Rows from block 6 of a small masked image model, named by matrix and row number. Rows with one number belong to one channel. Each number is 500 + 25 x the weight over its row's rms, rounded and kept within 0 to 999. All counts start at 0. Numbers have three digits each.
After each channel's rows are labels from the 100 images, of 14976, where the channel reaches its highest value: "peak at" is the part of the image that holds the peak. Only what is clearly more common there than usual is listed. The data: regions of photos with short descriptions (Visual Genome). In brackets: how many of the 100.
# convs0: expand pointwise conv (model.blocks.6.convs.0.weight, 264x88x1x1), inputs 0-87
# convs1: depthwise 3x3 conv (model.blocks.6.convs.1.weight, 264x1x3x3, trained with AdamW), a 3x3 kernel
# convs2: project pointwise conv (model.blocks.6.convs.2.weight, 88x264x1x1, transposed), outputs 0-87

convs0.66:473478500500530454485500473515451464500528477487465483500542548519479454465500511514484548449483475541500496500528487500505500484498471462469532516514479497512493447533458500488500511502513503544470500531542500508513504486523470500544500479500488511505460540474495
convs1.66:512481495561483479477488502
convs2.66:494573500510485441518552499536471489481473530521507520500500500515477489543504501508506499538512469466518450549495480500500499502500500479467500500455486500535481536553500517529514494512543488531518505500505493529500486468511527524500475521500548508517498548503537
peak at: bottom centre (32)

convs0.154:500471506498500479486500500485527500485546476500472536497438497448500500500500500450500500500500500524457500502485495500529534546500514448476525484500517508474536474502500480436545516500500521522498500500529500500466460500485515500430524459555475534479500500500500
convs1.154:492541485474492485501539466
convs2.154:472500557477500500534565486500483500500508500474472460534450530567500500447500500500500500500466480511477517537500530489500468500500500473500512469532506533469500450500500500551500500467536468522468500500518463524500497500524489494515500517500500494500537528515551
peak at: middle right (28)

convs0.77:523526476565500522483533500500565500452500523484500500510486500500512483533500500497464500480486527475482518493546500471500538473508464496518508538500486500493500471445482529467483500500484500519504520500510500500535520478493532500542574478542500557525487485478475
convs1.77:536499478534490472520490465
convs2.77:522505520518525525500494494491518516503500449464440422504514538526500500543533500500499473500500500493508492476500532544500479472500521500514511475485519500535544470480500471500477508473525500500470500500485537511465443531500500500532517468522469500467519504548552
peak at: middle right (26)

convs0.204:495500499495523538459500590491506500484500506495531555506500447459500536471477431537514500560517489485500501486500477500508518505496512500477500481520500474495500500489500493566497535496500488532516500518523500529473500500473522500500439500500511525492482500492545
convs1.204:500508486524518459457470509
convs2.204:461468500434500511503484500519464472552463493481494498500468495481523492500490458549500472475500532522531548540500500500485486479500511500494500539516492500544466496500483500523524514462500477519471534500511513489500428479500500462528500468500500561475506486527490
peak at: bottom right (72)

convs0.89:500492494500500517522480453500477435478500458482468507475501500457543452500500483527513483475500541500485516522459483500500522501456516500545467493457476500529500500500500477485526516501481523550500500511463488552483505479500499542500447500518468512448500459501497
convs1.89:482494516470478550479495526
convs2.89:500525500500458507500510554500500556524482494488500491517500461473500498500518500518497518506500469539443500550500527500500500494500479463524546541530487549500495517465493499467500500444515535529471481477524460542488525521492510511500500471511500439500546500534500
peak at: middle right (28)

convs0.258:496500500525500522487518521474487440500486491499454500500461500540527530467433548557484500500500498500500495500472543506500544468494500454479506439476474475514512500500505509500456486478500553500488518507484500495496475500498459468468500499500455511506468500459506
convs1.258:470503479477482490518535458
convs2.258:496500459517500500454524500517509457500500486500545529504490500500500577499463500468475498500520500543500510500511511488525500467482472531525463500541500520527526526453500543542500500557500526532516535500480500500535500441485500486540529524508489475467500500521491
peak at: bottom right (36)

convs0.223:484495500482505488535452500472500550500516573520536457509557512523511494469475473500454500543542500542520483500470455507505542500458500538500511491500505500500500500500544500528466524500500517536514500483500524520543457524485467490489474514500500500476516500500515
convs1.223:512515507459474465479481471
convs2.223:500500496530538445525543500489491528466482517500474527498526500552460425505536440470494534500500500452500548521500549500500474500500500462500500487516511515486535538500500500500478500500500534487500508509500514515503520532490500500528457543493500500542523486485469
peak at: top centre (25)

convs0.51:500506485503502478520500500518503544461500536482500500520500476523476500514507468468461500497467449508463516489500511490472471461500500470500555497442520443461500520481500500500470481462481500548500500503437494531485535502477500500493486500541531500444500479498461
convs1.51:493471505497488490516547456
convs2.51:465472500500500491575485468536485527500453500518500443500500507500524500511486500508547500508520500465500500523486500508491500500475500461500500506481500441562456532527523492488488491508500500500505500435477471500457474534531526529488485472451535483496500500500531
peak at: top right (34)

convs0.93:500500500486500549500500499492500442500500500500500560520479545559503500493526511492451518466526500500500526493535500535500429521491500535500526520500496462472521500500500482500469500500500509538515496560479500540464500500544519480513500525491500500450516514557513
convs1.93:497507465482497464480469463
convs2.93:509500500513500448525505474465511500500509459520472481557534500500533510446500459449535507505500479500472486529541512500543466518476474514513507500537508536536530481528519500500500500500500500500476499500497479560463501500466500517527451475491451495459488470511496
peak at: bottom left (32)

convs0.87:500530479467509479500500541500500527500559500500527500531521500510466500452500500495595500500537461473500500500500519483500500545520471500524482477460556500525500500515500483506500500500500500460500500502520513525500500455485495486500500500561552491523500500533557
convs1.87:510523518469479466476472474
convs2.87:501453478553500500480500454505480500500500522523500500500524500535515500512512514500454500500500526503537500475495494516531500500483500536500530562500500529505484500500506494500500500514539552500500489499536499419504476527527479534467547493457571511556500499500500
peak at: top centre (35)

convs0.160:549480449531526500500493500485500464500500500500467509462490497511543480502514475462499500456500530500524504494500500500471434488457500500558481512553500520500491500489455470517535513480500493516500529500500503500500500500516522473575520530509540500547500517537532
convs1.160:527507529506444503513517519
convs2.160:500500464510465503535511500484522500514472500498525561508500475489443460562512500492474500499500481500469478529464483482525518504507455500500454469479469500497443517514553503460479522491500500500529474522493481509500500541479458500485477473500498500551486450500500
peak at: centre (27)

convs0.188:508485522500435500485448541506500463531518503500460497496500528500477516500500496525460500515500462491500533490492451514515479458448467481528528500476484511475500540461531465463547516511464527500473500514525470500490470467461486500450500528521500500500500523500500
convs1.188:477492469496491524513556506
convs2.188:519562513544500494489470476539500492520477463520503506506508476500505483516500531446512511441536518500500500519515515491506500500447486500470488513490487513512550500455495519473500469500500500564492508491457500503488500532471500536482534462428500479525500493470517
peak at: top left (34)

convs0.158:500545538523525528497558500460541464534500474500514512500497454508515506461500500481502527535502451503503514535443500500500502522485495470541491535500531567499540531456484524521465501500500500500519488484500505491500457528513529484450488500500508500500502533500472
convs1.158:502500468474527509464505542
convs2.158:500500484480500500500481505470459459473500496470525537500500500500538500482500471536540462500492470500500518500494557548513500485489500469500478500500543500526413494491500500498500500434500565485509536500509509490521500500500522496449500471541500537515500473535500
peak at: top right (44)

convs0.146:483500499485502448461542486512478496500462557446538482516553506500456507486540485493516500500521478500500519500492512495477469534498500507522500521473500500567534500486488550521512471500511514532475557519516500541472527482514509543516500475500476500496462492495476
convs1.146:484501513477471552466505506
convs2.146:518500483545535500500500511479484500500526500460462481506554500530488444466515508509500502500481477535500537522498556485539500549500452531500500500500510506503500471489506500500515500500438500453481528500532461531500500550482517500517477500530449459500474530516500
peak at: top right (33)

convs0.142:500507544543456507473500514500500520500549500486500430510497500540552462500483492542500500554495500500500500491497460519464483517482514460500500474500500502487523518500539500492500466473515434468500500514474534503482518495482500556535500465508538490500473504471470
convs1.142:482482517485489533511503556
convs2.142:453515482452500500496531500464508537526500500519529460495500500500464477515470461531534500500500508524466491525500440500500490435486503500500517516530501522500448464500485496529494477552485481500493504510487503500500476502500534513522500458525551469470500467553530
peak at: bottom right (40)

convs0.219:518500463500515551497500460504500531525446485529454430500507514495533500502491491481467495518451494500500472522500500537493510489514440518534500500500504549537440507500451484500520504507500500476500486510502525500518500500453500493470546500487489500500536511512551
convs1.219:525518537508494507536514541
convs2.219:503500480481495502500457522500536484488477467530531500500557470439500495500468500500513500500522451500527479479500524506540500484474490571541509505490472503486500525479508546491500467447481500473514522495482500466500498556533445495464529500500508478497500465500520
peak at: centre (41)

convs0.162:521535490500501482500500545512500500470513500533448474504500545500430500504500520501542500500500498452500500572500499474491500502500500516500466500486500500500539451500500486520500513512444488473454438541500500500500507544520508519500571500500500521500461483500500
convs1.162:520478473499497465465478467
convs2.162:500500522472525500500497500500512488513491477495470513529524516500492485528500531500500553500508555466471487461450531496543500483516553529500500510511525538449513439542465500537463500500493500524545460500524500532500500500500514500447566500507514511500512500500500
peak at: bottom left (32)

convs0.218:487500497529518495568474500485419492500500512498545517463494500500516500441519487500500507562500467424480500486479469511522517478500502462521489515514481566519500500516473487492494500539500500500472501500482458510500500500500500534494530501540469487485497500477508
convs1.218:518536513536462470490494494
convs2.218:500557470464500479455517516491518483538500508500533500500512479500529500500500500458479470532500524524455478484496500500500530521458500500537504500512500503479500488486526496538508480495522468465500500493478452500426452500517500500505461518459457538500500474446541
peak at: top left (63)

convs0.216:460500500500469440500500500505433546500500459563516501448500500500480500450500500462539500497530469460476500447493494500494500460500527500500501526477523438515530484496500515483500526500500500519500488500500500502500500457523474544471500507500464520454500500500491
convs1.216:516526513463491479462493466
convs2.216:496500489525500506489500469500470485532514542475500558527535525563467479552480533500500509516485518490500500500491504466505500525466473500465500533476500465478500530524500478500500578546472487467518494489500500500500504500500533500500558445500518500540500532495500
peak at: top right (54)

convs0.248:500500519512551512516522454487522500563489472517511498500500487515456500474503480500470486495523500500500484494503462524483445484500443493519500500500539499486500484498500476484520485500501528520458449460509519483460518523485552468500576525510527462500471500529512
convs1.248:530518528480503483472467468
convs2.248:485532478542486495470519474531484475500526500537500485500496500469537474500500519500509551500476508518500473495486466549491508540481507500500492524447480539516496523500536467506475471565481500513471532450500500500500537454525475561500500469500475541480500508500508
peak at: bottom centre (43)

convs0.262:531545459537500500511502464500500500531473522504502431467472500541469516491500487564500500518556500500500566465507528484485473483531456500504500500523472511532500495487482500500468455500500542460471500483485468524526495500519486483500457500503472500514500492500520
convs1.262:467508505464474532476528509
convs2.262:522458500548453500505527516494494530478469500500533500474445500496538500530464443504533500500493500550500522500562484500483508500500500500481505531500550465487459490500507500500539532538500500500500500500500500536500463451540492513532500539506518476500520518520457
peak at: top centre (27)

convs0.82:489474491461500515500576500513483528481517504500491505500456533472500500485476500500575513508474483471545501469500452485500533534457500500500500478500553500499469476477513510523500571523513464515500504535500500462469500500468500500500500500549532500523495489509482
convs1.82:493533457489495483535481474
convs2.82:500500500480537500511500500500498500548500500490474510553533473480510513474492483500525500541514470500500464535500505500500511487488500500472503500465541500557500500500530458514497453543476500500473586532469500519483450472500500479500469500486539500477462452530518
peak at: middle right (36)

convs0.129:500500534499478539506517556463486418500500466500500528461473463501465500447500478500465541520486500524500500472500481500500444540508508534494468485493486515466511500500512470551493500497500500477495494536513500500500467524489548462466500500500487516467463495501523
convs1.129:497479488452471464508482488
convs2.129:527469464507493515543500500496474529510465533475520521518470526503500506535457500438489546478514500500549481467500478500518500500499481500500454505483461472498543532500536455502500488524513451539508467528500481527531506514500466500529473500517500500500483482445530
peak at: middle left (31)

convs0.131:500483464526500502481494495493500510521500500470513500517500537530555469500490477445482538523547520518434550519528505500494535567500500472454500473514500481479500482457477492484465500493455472500500540500490529500540525503500475503457475505504500487534500519515500
convs1.131:504509506530503544476475462
convs2.131:500505474500505500515500453521506500522500503511478501474527476426551516477485515472541528500500500540461500483469530492472500500500499496500500517492504517438487477524500444507488540469484539525543520456500519514513521500483500500555517511500499500452496461449500
peak at: bottom centre (36)

convs0.132:485516500500500457493500515466462500500466535515521562500505509500500518516527516500500489542509505500500523477500510500452500500448500488500549506538437500500464500500500523517500463478533470545485461466485521540498517554500464539494510512551500533483500500532473
convs1.132:525527487499456525487531479
convs2.132:484463452476500500503506500464500500500563545521534465488432503512500486493500454512500500493500517509500457556500498477531490500542516488500480500500513500530500500500498519480500512512507545496475521500500544491498494532511500495491489478547490474500465500594471
peak at: top right (55); top left (37)

convs0.96:522524500534523498492527552500526507508495488439493473499466491500543500554495472466462489518528533500500501500477476573499500510491462500471500525495500473480517500457500500465490525516477455508495503550475471461449544492500500483514489500468489488500505470528488
convs1.96:488508541486488540465507522
convs2.96:530487559472499474500518479500520481520490539501500510500500505500500539501484500446531485500524468466483500500545509500474511485506500529500522508479500500550505527528526430512443456468521470489475520519498500470500453506500529478547467479498471515471485531500534
peak at: middle left (33); centre (26)