Rows from block 6 of a small masked image model, named by matrix and row number. Rows with one number belong to one channel. Each number is 500 + 50 x the weight over its row's rms, rounded and kept within 0 to 999. All counts start at 0. Numbers have three digits each.
Before each channel's rows are labels from the 100 images, of 14976, where the channel reaches its highest value: "colour at peak" is the nearest of a few named colours to the mean colour under the peak. Only what is clearly more common there than usual is listed. The data: regions of photos with short descriptions (Visual Genome). In brackets: how many of the 100, against the usual share in percent.
# convs0: expand pointwise conv (model.blocks.6.convs.0.weight, 264x88x1x1), inputs 0-87
# convs1: depthwise 3x3 conv (model.blocks.6.convs.1.weight, 264x1x3x3, trained with AdamW), a 3x3 kernel
# convs2: project pointwise conv (model.blocks.6.convs.2.weight, 88x264x1x1, transposed), outputs 0-87

colour at peak: pink (28 vs 9.4)
convs0.115:427418507596552569500496532496477540500385534563500500500525500400540439581511500527629581445500500488500500500451500613481500500631517500634479500478486464462495565550500513500579500533497500500408550564439424533538500464526500519456500364492500520500500505500472
convs1.115:526576562455434452514449474
convs2.115:559415446439500520500470565500500500521359404482475504533500500514500500404400401457500500500574471500504557526561514528427472547361468504500500547540471454422575500522500500500384500461397500500499500500500500500500500552546500372500464557586500500473502492500389

colour at peak: white (86 vs 5.2)
convs0.3:423524500500500438485500537467500609561426522511500395549519500500458523475535500500562408500590500390510538470371581500449500420560500500500500500512500500481507481472500587500433500500606500500340560500536544500516482500500461500500544450442401552533468433500400
convs1.3:483538495547622487531520452
convs2.3:500559500500544500533595453482500629507533500340572500500410478500539504457500500545376500500451469485521588472423500500577581380500411500500464474500429557500497527562456500500500421566453500500566554486500429418572574500430469500500448500474477481500469509500506

colour at peak: white (35 vs 5.2)
convs0.123:609500500456500577500500576500500496500409544500500535500521528608466500476500500500500500359408500433500417563496577617500500500500571500568500463500500500479420493439340500500500564575627500500500525500500500591500543500507500550489465599508500500564522487551500
convs1.123:423516562442500512428454540
convs2.123:534511527500487500523462522538415500513587656505479500591603592538500384527526472522500420500588529500457526536538550500500500456499560442517500500500625430442448565569441424500408500468497462500500500480500430545391471500500472479503493481508500453421602531500512

colour at peak: white (27 vs 5.2)
convs0.67:500364552472445491500500500500500445506481587604500421500422498373486451430380500505507544489545500484496534497420603447458552415500417399500500500462516500577485566500606500491510500500626500500556500500500500560464500500500466500535551500426436500577508497479500
convs1.67:461484569496479489544558399
convs2.67:513500470500439500402592546463511364492500464455535547500500535500529500537496416500500500575505500619514575624500500500475500525511500470586552494418500500500500409445477501553570545500438500539532567576439478416473463506430500384456528614548503500541512580495457

colour at peak: white (49 vs 5.2)
convs0.54:518596423433462536500534541500550562500406554551583500500564495584575500472424500429485520486463559478500500500500522576500556498500409480500416503532479500491405500500448549500500390500614538500500500559500524558509522553563554500466613500456436381546399494528500
convs1.54:578457564522456504564505563
convs2.54:372518500430468522500500424513569500466500500525500469502497539368500500564430500500472619501500500540500500500495569371558500525500500500401485502500500473500397504500458592558485500353469487453628532451500442442483524577437500500421457500513550500570500518500500

colour at peak: pink (29 vs 9.4); white (25 vs 5.2)
convs0.148:570517476468517500500560581500500500554500500442500500500500500509427613462558524495500500522500475500575569552500463580541500464500513500582500518512562486490372466500642470543500473603541477526500402590500518590427413500471561398620500521486556551500581500519500
convs1.148:442584487534577471469445500
convs2.148:439500500472387461500500458465500421500500500416500489535451558431541500483490560606554546486491463588552452473501539466474575576560500500500489544486560557603422500500500504500524500500451508500428591433589561481528377424500592412500440500597491544500486486533429

colour at peak: white (63 vs 5.2)
convs0.209:501520511450500437500500488425500500540500500560500440500536392629451500449500500500637461500558532380438500500554489422409449583482387444480467467445500519500503561470518500645444504500597519526500500500470447500500500500583545500528554500500500500622500500531500
convs1.209:524607473536576484521538478
convs2.209:370470500500525607500537540500515450500500514587573500569436500500493420544500500500506500500500473561500500528521457496597333500536503473500500500474500500559500500528500596544500606492500500500562425464500500504500601500500500615553439454376557420531440500480416

colour at peak: black (29 vs 11.8)
convs0.119:421431406445456567443466444502416486391505510500427500492561578548500500500495500500459500573500500549500500417614476459500466479441500500520490556588571500388436500406551532500500467500459420500500500465403500500544448426565550453500502399554485454500426500500435
convs1.119:497505443598491433531443532
convs2.119:606500500418557423588453543571500415462500530466584500487542473419506471508541500498500587407543462514487508460500452481486500416455481500550536558500500466526500441481542500611561444500489500416509500500646500500469459569500576476500436500437550459443425547500615

colour at peak: white (38 vs 5.2)
convs0.102:373613460433527524489500478525500458500484541536398567500482429500500596500517500500517535500467442421494564500356500463517409578500515500567549502584434533533561539422431576528479502500541500511526469415500500500500525424500451464500500500388500423500493502580572
convs1.102:448441464463514506493604549
convs2.102:500500447572463500553558549500487500466648458577500500521485451414500500440589500546524500538464445500452500500500500500500514500500531571585435502500531500550500506433500394500500455500450440500500500571416527416608571550412433500500500406587446500500534467398401

colour at peak: white (75 vs 5.2)
convs0.147:608500497500500523497532500500529595554500500595523419492500529584450500449508433537609500476560599451500500403467455532552452462515372534500500474571453500500453468500500409462487428550543500398605500512527449408500500419500500533508531433500414407500500500500500
convs1.147:519544449537522423510543411
convs2.147:604530531500570474566500578402500434500528545373580482500525549450544500500436462453445503494528566450500528418500500588501517440500454432500500568605603500500473500474433487576500467500484482500500475500500500597500414393500500420541500534500500404500552578445467

colour at peak: white (92 vs 5.2)
convs0.197:607500439494476500607619541500549386608438473520500456608500500530500443429500500497580559500453458472500443607483542527500539500512500434500500500500532553500500448428500449602484561500569552571500553457494419414500500500495500478451500500526500464386570472500524
convs1.197:504541501416546534402470502
convs2.197:694500533556456513568500554526390553500564579500485556558500500500558436500500470485471500500545552445384500454500500495500639500456517507521556535508500490500449500500494470496428513500500505500500500488426573495500666500528500584546508460494449467526564500591508

colour at peak: pink (27 vs 9.4)
convs0.80:470500417526490474509500519546506493389436571468500445501500546494500372488421396500500529494569484515577454500500512476557410447555583466465491504484532443500585568584474447500500500500468455461475538500500515384498495458525459553612405500459539469440513447448628
convs1.80:527488479456470631497525477
convs2.80:500522500473484500452542633449485448430521551571643407512500425530470442448510621500520500500442557508471453513500464489593500567500500522500549435474452500529575476500565500500503478372489550452504578562549500480532628486454458547461566500436500470500456456539500

colour at peak: pink (36 vs 9.4); white (27 vs 5.2)
convs0.210:500548597485530500568500570452500554500611604537500500393549500503479500406471500500563500456480415545500546383500516500500577500532500530567500500500500561568447412500500545500574554497500552496388497503529508485566500396427500497403562500575500432416478500491448
convs1.210:444554407466545466467502451
convs2.210:580546532571445489502500500500444580537475564414635478412500528535507483500500527428472456532500553532477566500452413540523422387518500500453517530551526500500500602587415523550497460500500500513556379500584454500500387487519516500500500567450500524599500563456503

colour at peak: pink (25 vs 9.4)
convs0.194:601500434500441500458476500500519500543500517466537500509508532500432500559466436531451484425500500518464565500497459477460500479454462525500446411475500500427353500520563363442592598500494500500379391543485500462440500581445616500533539438544518467432500504472540
convs1.194:495572582506506520522578560
convs2.194:550500436500500508500515567488525577500526534422500404514468459466461491501485477500500570458473409413530409500427412634538485500576464583412500477525609467473429534503596463438500500500552557481507404507435405525548534474500445551468505476464489500514500409496430

colour at peak: white (32 vs 5.2); pink (28 vs 9.4)
convs0.76:471500504467564486500580509446603554573436595582500418429533500569500519500452541490500500529592589468500500500528487562500502498544454500553491531499500503500470500474495500546420500473572464422498512532401500500578500500579597606427500392426500445589472500606500
convs1.76:437476544431471557447553538
convs2.76:560500500503504529543500519477500500546469500372500491500495441424579500500431452488480504500477603546515503511500500610459516418530500453418518536655617500422462507567445559551479521491500505524500584525577418509473500384530500467536388600512476516500545500500475

colour at peak: pink (33 vs 9.4)
convs0.237:485428431520560500495577500580500500500500448350467441488500478500461500572556499393508569488416436534517532506584498554413500453498500484575534539500662476513555500566500430451439500513500500470428500497572518480500501504499500491500593453463543591410478457457552
convs1.237:556596542507444473462460462
convs2.237:463500431506510500618500500590500441500500500637500500515572554459440500567559442500540414500465556500500481500500500460569500500470515560502533541527528486500631489380539526435559510424500500631395558500444576500539453500500500532471500609473437568500500500514519

colour at peak: white (25 vs 5.2)
convs0.240:497479521504529422500444555418545381484502500532420500495483466470500500525389500567441500500469524500486630500365560419496500486500510462451500500572500500456486500356500500500500488500523500455512500453500459500455399500429500365500510500391500584600506518500459
convs1.240:427543510433497490429571474
convs2.240:576500533500500500500500500499498420478584513500471607460577404499433477500500437502473390648500599539458552450532560492572545454500459500500500547436455553500499533500500500448500376547473407615556533497411536500500498391511549500500516500527563500500516551500459

colour at peak: black (54 vs 11.8)
convs0.20:468540528500542561422447480540422485393500623500500464435389549476535500500571500473465553456413535509472500444473463500470451575567438531500576426566425533500599471561467576445557559595500550476434528520551500422448500500475500526485540513455484500560473451568467
convs1.20:466503513470423611460513519
convs2.20:489484512516548453563500426431500535507475392570435500500564500500515411572500569490568521566500453500500466589547622426438490417539415431500547500525469441524500437369496500480500455510560468518583500486517512596429500570511470500548380457500478461478536500535489

colour at peak: white (27 vs 5.2)
convs0.58:566596522414451500500500520392437500515410500500500500572500500377607523500444466408553592500500540569500488500560500538597500447542500486441500500500452500450500441505375544500500450500500558500478500500597543429500570500500500492554442518468500488500514500652462
convs1.58:555570539528492471556577549
convs2.58:477530481417433512500667534500500401385500500509520421500429478435500506479483481560500456457455490460543399598459534500490511500487500522465500468378406423423500500549467488487562408500484486500543430479500560517419510463500500500392449500502423544477542461466500

colour at peak: white (41 vs 5.2)
convs0.73:486537500473500474524500500504433569530500500500540446438424500434466403436512517465656593651491427430451536530500500563500532514524474539568435523508520470505500500500500606417472468500571500544513587526463500535500438500540500485371498580494500592464426500475508
convs1.73:544619475468480469456472474
convs2.73:442496359623403600500551411513531544500525604394500464500500449540513518554437500499447500464500500536500415515494500491509427557528510500504475485447454451512500527500523432476500430583402459500500469470452453433401418477500500582510500446418439500479500464548525

colour at peak: black (37 vs 11.8)
convs0.196:515500419500330540519500461433493514586500500500500500358500571584486500511500500471556562500449422500500629500516469500489559563622500500474413543500522470436549485500500479545426500533500500500486500487507403500445397500435429500500500518415579500446527500541500
convs1.196:523512462621486451485455471
convs2.196:490500537458496500396500500500391509521500500582500500632529500446543419612409439393500436500500500547491500500550531421500585500521500421528484399356468535541521500484467589513460484500430487533500487500448509553421445500500601453500516445557471465484500491469481

colour at peak: white (75 vs 5.2)
convs0.201:500453500509500500438606566500425500575500500548513499453500500500366514473500448500561597500540639447487516387500500439500470419473585500500500529396500500500500500544546500606501509595500515480500586468521557472495385483500500528467500582510438500417435428500500
convs1.201:501509439516544424417538450
convs2.201:500533500460500486493471500429483574671427500434500500483431500415475429500394419610466500438417578500424545500500469500427500500500500395500505500493500618500535500528427500563497500541485388521500444474540500500500394435485500500463500500562500461463561471467512

colour at peak: pink (29 vs 9.4)
convs0.110:423467474586506467569501646549500470500470500488512463465511500609500564415618400461477500534536532500574588578535442500491482440489502500523378557549561556523458554500511500527550500443426481431473480500575407527524519500500500507525500534500504532500451390459560
convs1.110:466506476553522586456460421
convs2.110:500563428518449453478526434559500501458514500482500531527500469517456500420500498638469500421548500483500500574532483448406515587442542535500423578518467546500500452532481500493365523536445508472507500613500539420500517419544558500518483406500403564444413446596520

colour at peak: black (29 vs 11.8)
convs0.16:441501488498478524522391402620500475500516573380447433471500507486544485500531500393453459516533471523476448535537525500500541491397552456549500500493500482479467591500556414500415500552488500486420500557518571567422510537500443546599470423538500521579558461419442
convs1.16:457489543450478614464472525
convs2.16:571573521542466387413544535498569599551474539500448500500549484500495500500498524549413440500475575591506500500500479504578550620545539479522590500510500472496463537499449668522584500500483500524500372474500412500565500500500469438436509502505500500485609500500500

colour at peak: white (53 vs 5.2)
convs0.256:452524557500541459520548500476463414500500553500404500500520486459461500500443500433518513613500383539500508474471551431425500500451471610556477500486534606561500434500483500435500505500500500517425588548500500488498391684491500500436508456500441488378500468490500
convs1.256:471542417469490471432571463
convs2.256:516500584500500413433566347500500447500473563500598424500495500500601428485545469456500500473430500619500463500500500565472603500540500429606568454558475444565544500465500485454500492479500500500500477570500569441500470443462500444500500500512500418438486525481372

colour at peak: white (88 vs 5.2)
convs0.78:517500485395500502500529500439500500477500552500536461383486548582500500448473500500500572433544539469446415500500508547481423515499424541619394541500526433500440576500389500492500372500520540479624519568500455474500545494463544535517638531507496497572524519539528
convs1.78:587532555512524542550544564
convs2.78:393500417500454515503483500476557500500423472544494612457601467459420461620463531500500550399587537558500455592502500500485472547500514514500475386500500500500467500603518593500500587417485500427566445500556484513500440500549500500500507500467556500604558509441451

colour at peak: white (32 vs 5.2)
convs0.199:500500500500454470415428579465486444500433536406549500541570448472379410500500500349500500589547500496529428500473466500362500365505558542555500502500541500500500500500479573500514472515464463500500500532500443500526536540504500500439500526518500351592500551500500
convs1.199:420455505465510436470553569
convs2.199:500500555500500500464551464530500500500500500500473506310443500562577500575500355419514476476549500500500566500431500500476547500500367500547500414547412500500500500500397608537500482413439412463500500500512500500500589500500495523525565549532574500524561500441487

colour at peak: black (33 vs 11.8)
convs0.2:496417377500419529468460515633468453548534571511500500553570500432601507500529471488402485426537521428548500474553500424423500438486523500527552500518451500516500510500529458500495507467462408562529489508480500548585550500500579468583465404574556599512458512500419
convs1.2:498489475635465453505486492
convs2.2:500499500558565444481500500545437455529500594495622418619452500500500455500480379528556500492504399515568453456500500613500545444433504529500540500500480592563500554500554500542547500439503556466448598548444451500500555507501565500600431511500500458518399523455476

colour at peak: black (37 vs 11.8)
convs0.120:517484488499477506506460484346604600500485532500500565556501471557479529457500439425550453580415500391516534500500417500563544507443510463435500522500608476500430500404500549526561500500557540378500592500500413464500550464500500426423500456498481503450541500539500
convs1.120:506466504537475525557624489
convs2.120:462534414492502537500500500500565532604437605500437500500500504382427419510484500461506545500616434500502500560435576432546500500396495514405500500500570507500500503500474528504509491596500500500520500507539444583433500411550500500331434448498478500508500500444438

colour at peak: black (43 vs 11.8)
convs0.97:591500500500485476525500510374473500435500440532500517500500603500500515529376466500391500474378489495546500597500486524500500552500534480522493553507543454500452519407500456500500534500408417438500532460500479441562564500562473545547500454604385397578428500500500
convs1.97:544572459495475440520453583
convs2.97:479472457448506460523416516446500500500500500509500550541500462329493576565599443518500560424436484448479392392500500500562500425460454500500492500500500500500598556481500540500507518542500481535500510500459561500500564555570477500455500527460502493506413404646603

colour at peak: black (44 vs 11.8)
convs0.252:488545500500500550500569500480500529490534476500500511500479545429426500623500500500590484583526487490500555517500426500433493526500500545500532444500515409403474596336436590481500500500512548439500414500475500516579500541500500557490635403500433571548500500600529
convs1.252:519552442463554450434448454
convs2.252:500486410500500500492555500500591513533500500423500527388421480539500495500500550454445500500544569431502519533433515499500529593500482532521584500509500426450534440527500500520500417483500442481500395558394500524600584593500489516515567355500444500500619579462500

colour at peak: pink (28 vs 9.4)
convs0.47:563500465557445500453439500500530537453500500554500544397597513454491495500521545527595580605500500547446594500490448500485450422563504536529500524500394500475589403446435435540453401549427587500460500519453500522524440477450384500500455434500431500496491557500500
convs1.47:569449447426522558538465519
convs2.47:500468500500633660500447435590452583536585400500498500432452500467500513432543555528540568638500500473512500500500500466525517524485518500520455529566500500500500581435447500523500474500547496575505525464482465454422500532544450424535415567564579546500500458500431

colour at peak: black (78 vs 11.8)
convs0.152:500500500584500500500500580411500524500449500552500500529559500529500500521500500500500348414459500465500500554500500500414500625520500500438500500500466500500491500491506428500404500500564436526457461470500500500500500548500607563500556280558435602582527500494500
convs1.152:531461492555573468428427511
convs2.152:611500387500500500379432500583573500472503470491562487492438497452500455569500500500543500526576381500591645499525500548650500500441570500461529500454570536455549500500443469574481568500409500500500498446500542500500500500500500500599500500470500500557500500500451

colour at peak: pink (30 vs 9.4)
convs0.127:497440500500545528406441604437390479500500500466500479500500504516560500500513616498468512500430337574524567500500429604596569452443592427500431500451500500500500485500572500500500508589544506500455484527547500440502476500500500463366536500475534561506440532500498
convs1.127:467590507555420471503450520
convs2.127:570573438500500500474476500519507470502452381510528464500611431500460464500480490482558500601578560558500567462434559516500545500339503500495544510500522520505565469474482540576437523400414459517415452591500500433441448510519500474500472581500556561500485547417458

colour at peak: white (37 vs 5.2)
convs0.238:564500389535471414536520500594450458543574518494500500534426545557492500573509592453533548446377509535532523500500542588500447500404516500500500520500498500500543473500434530462444574502496500436500500372482427555465500378403500480500574577500450500500599500500500
convs1.238:478456466460493513546618533
convs2.238:500482401355500496420387480565500405500430500534453495436488508470504471492458527481500482500500521500525467450441466516506344531500541500500585563456507500498500500476455495491580537395466487500445577479500500490534520597500515504490642432525428592500434500546500

colour at peak: black (33 vs 11.8)
convs0.38:578500500508458500500455539532500500555479522471500558500500537467458393408500500500420559590500437605605525484580500521527500470518608500500508538519445462500500500500463570500500560528615473500500500500644450464459522532500393365522471478603518438453556495500500
convs1.38:486438503421458422486437482
convs2.38:508489524504494305415500565563499500549492533470463500500537521536473449464500547503528500498510574437500515463515478491500536573632441471469500477500500494485500600467571500499470489419447520446500500424512500500528442594419407577579459463510566393549461469540578

colour at peak: white (47 vs 5.2)
convs0.61:446405500453487489540504432502445527448500500570525590514368485396469500500588482504579500500500470500392500376564447525447500541460500500547605500508500500500500428534507517429427510500500498469500570458511485482417417424484454500459523500500603443549421563551541
convs1.61:552419462564481458528563470
convs2.61:500503593495500458587456500564500431537457541478543571470382579457547538518500432590618482500559500500399512546506500500435580487570475500516503507500474500472411500501500491500396504517402543575462425500561530500636500500530512427500500429543475503509500417531447

colour at peak: white (33 vs 5.2)
convs0.167:500461500522500537511515521450588506543485500452500559504416479512500442595500576493554415500571410506500428500433500461536500472633472500630575453459500432515519500500564425580410535500500500538500451500475576582500348541500525500482500485561500465427560538543500
convs1.167:490440472522532425442519416
convs2.167:500459500602526500506593519500540478533500607568500548496440538573525534610525469446512433402500593500500614511562576416424500606462534426500512500500479500482559446500441498535383563538500546500518557479500548500424423541500500540543549500500456458500500500412491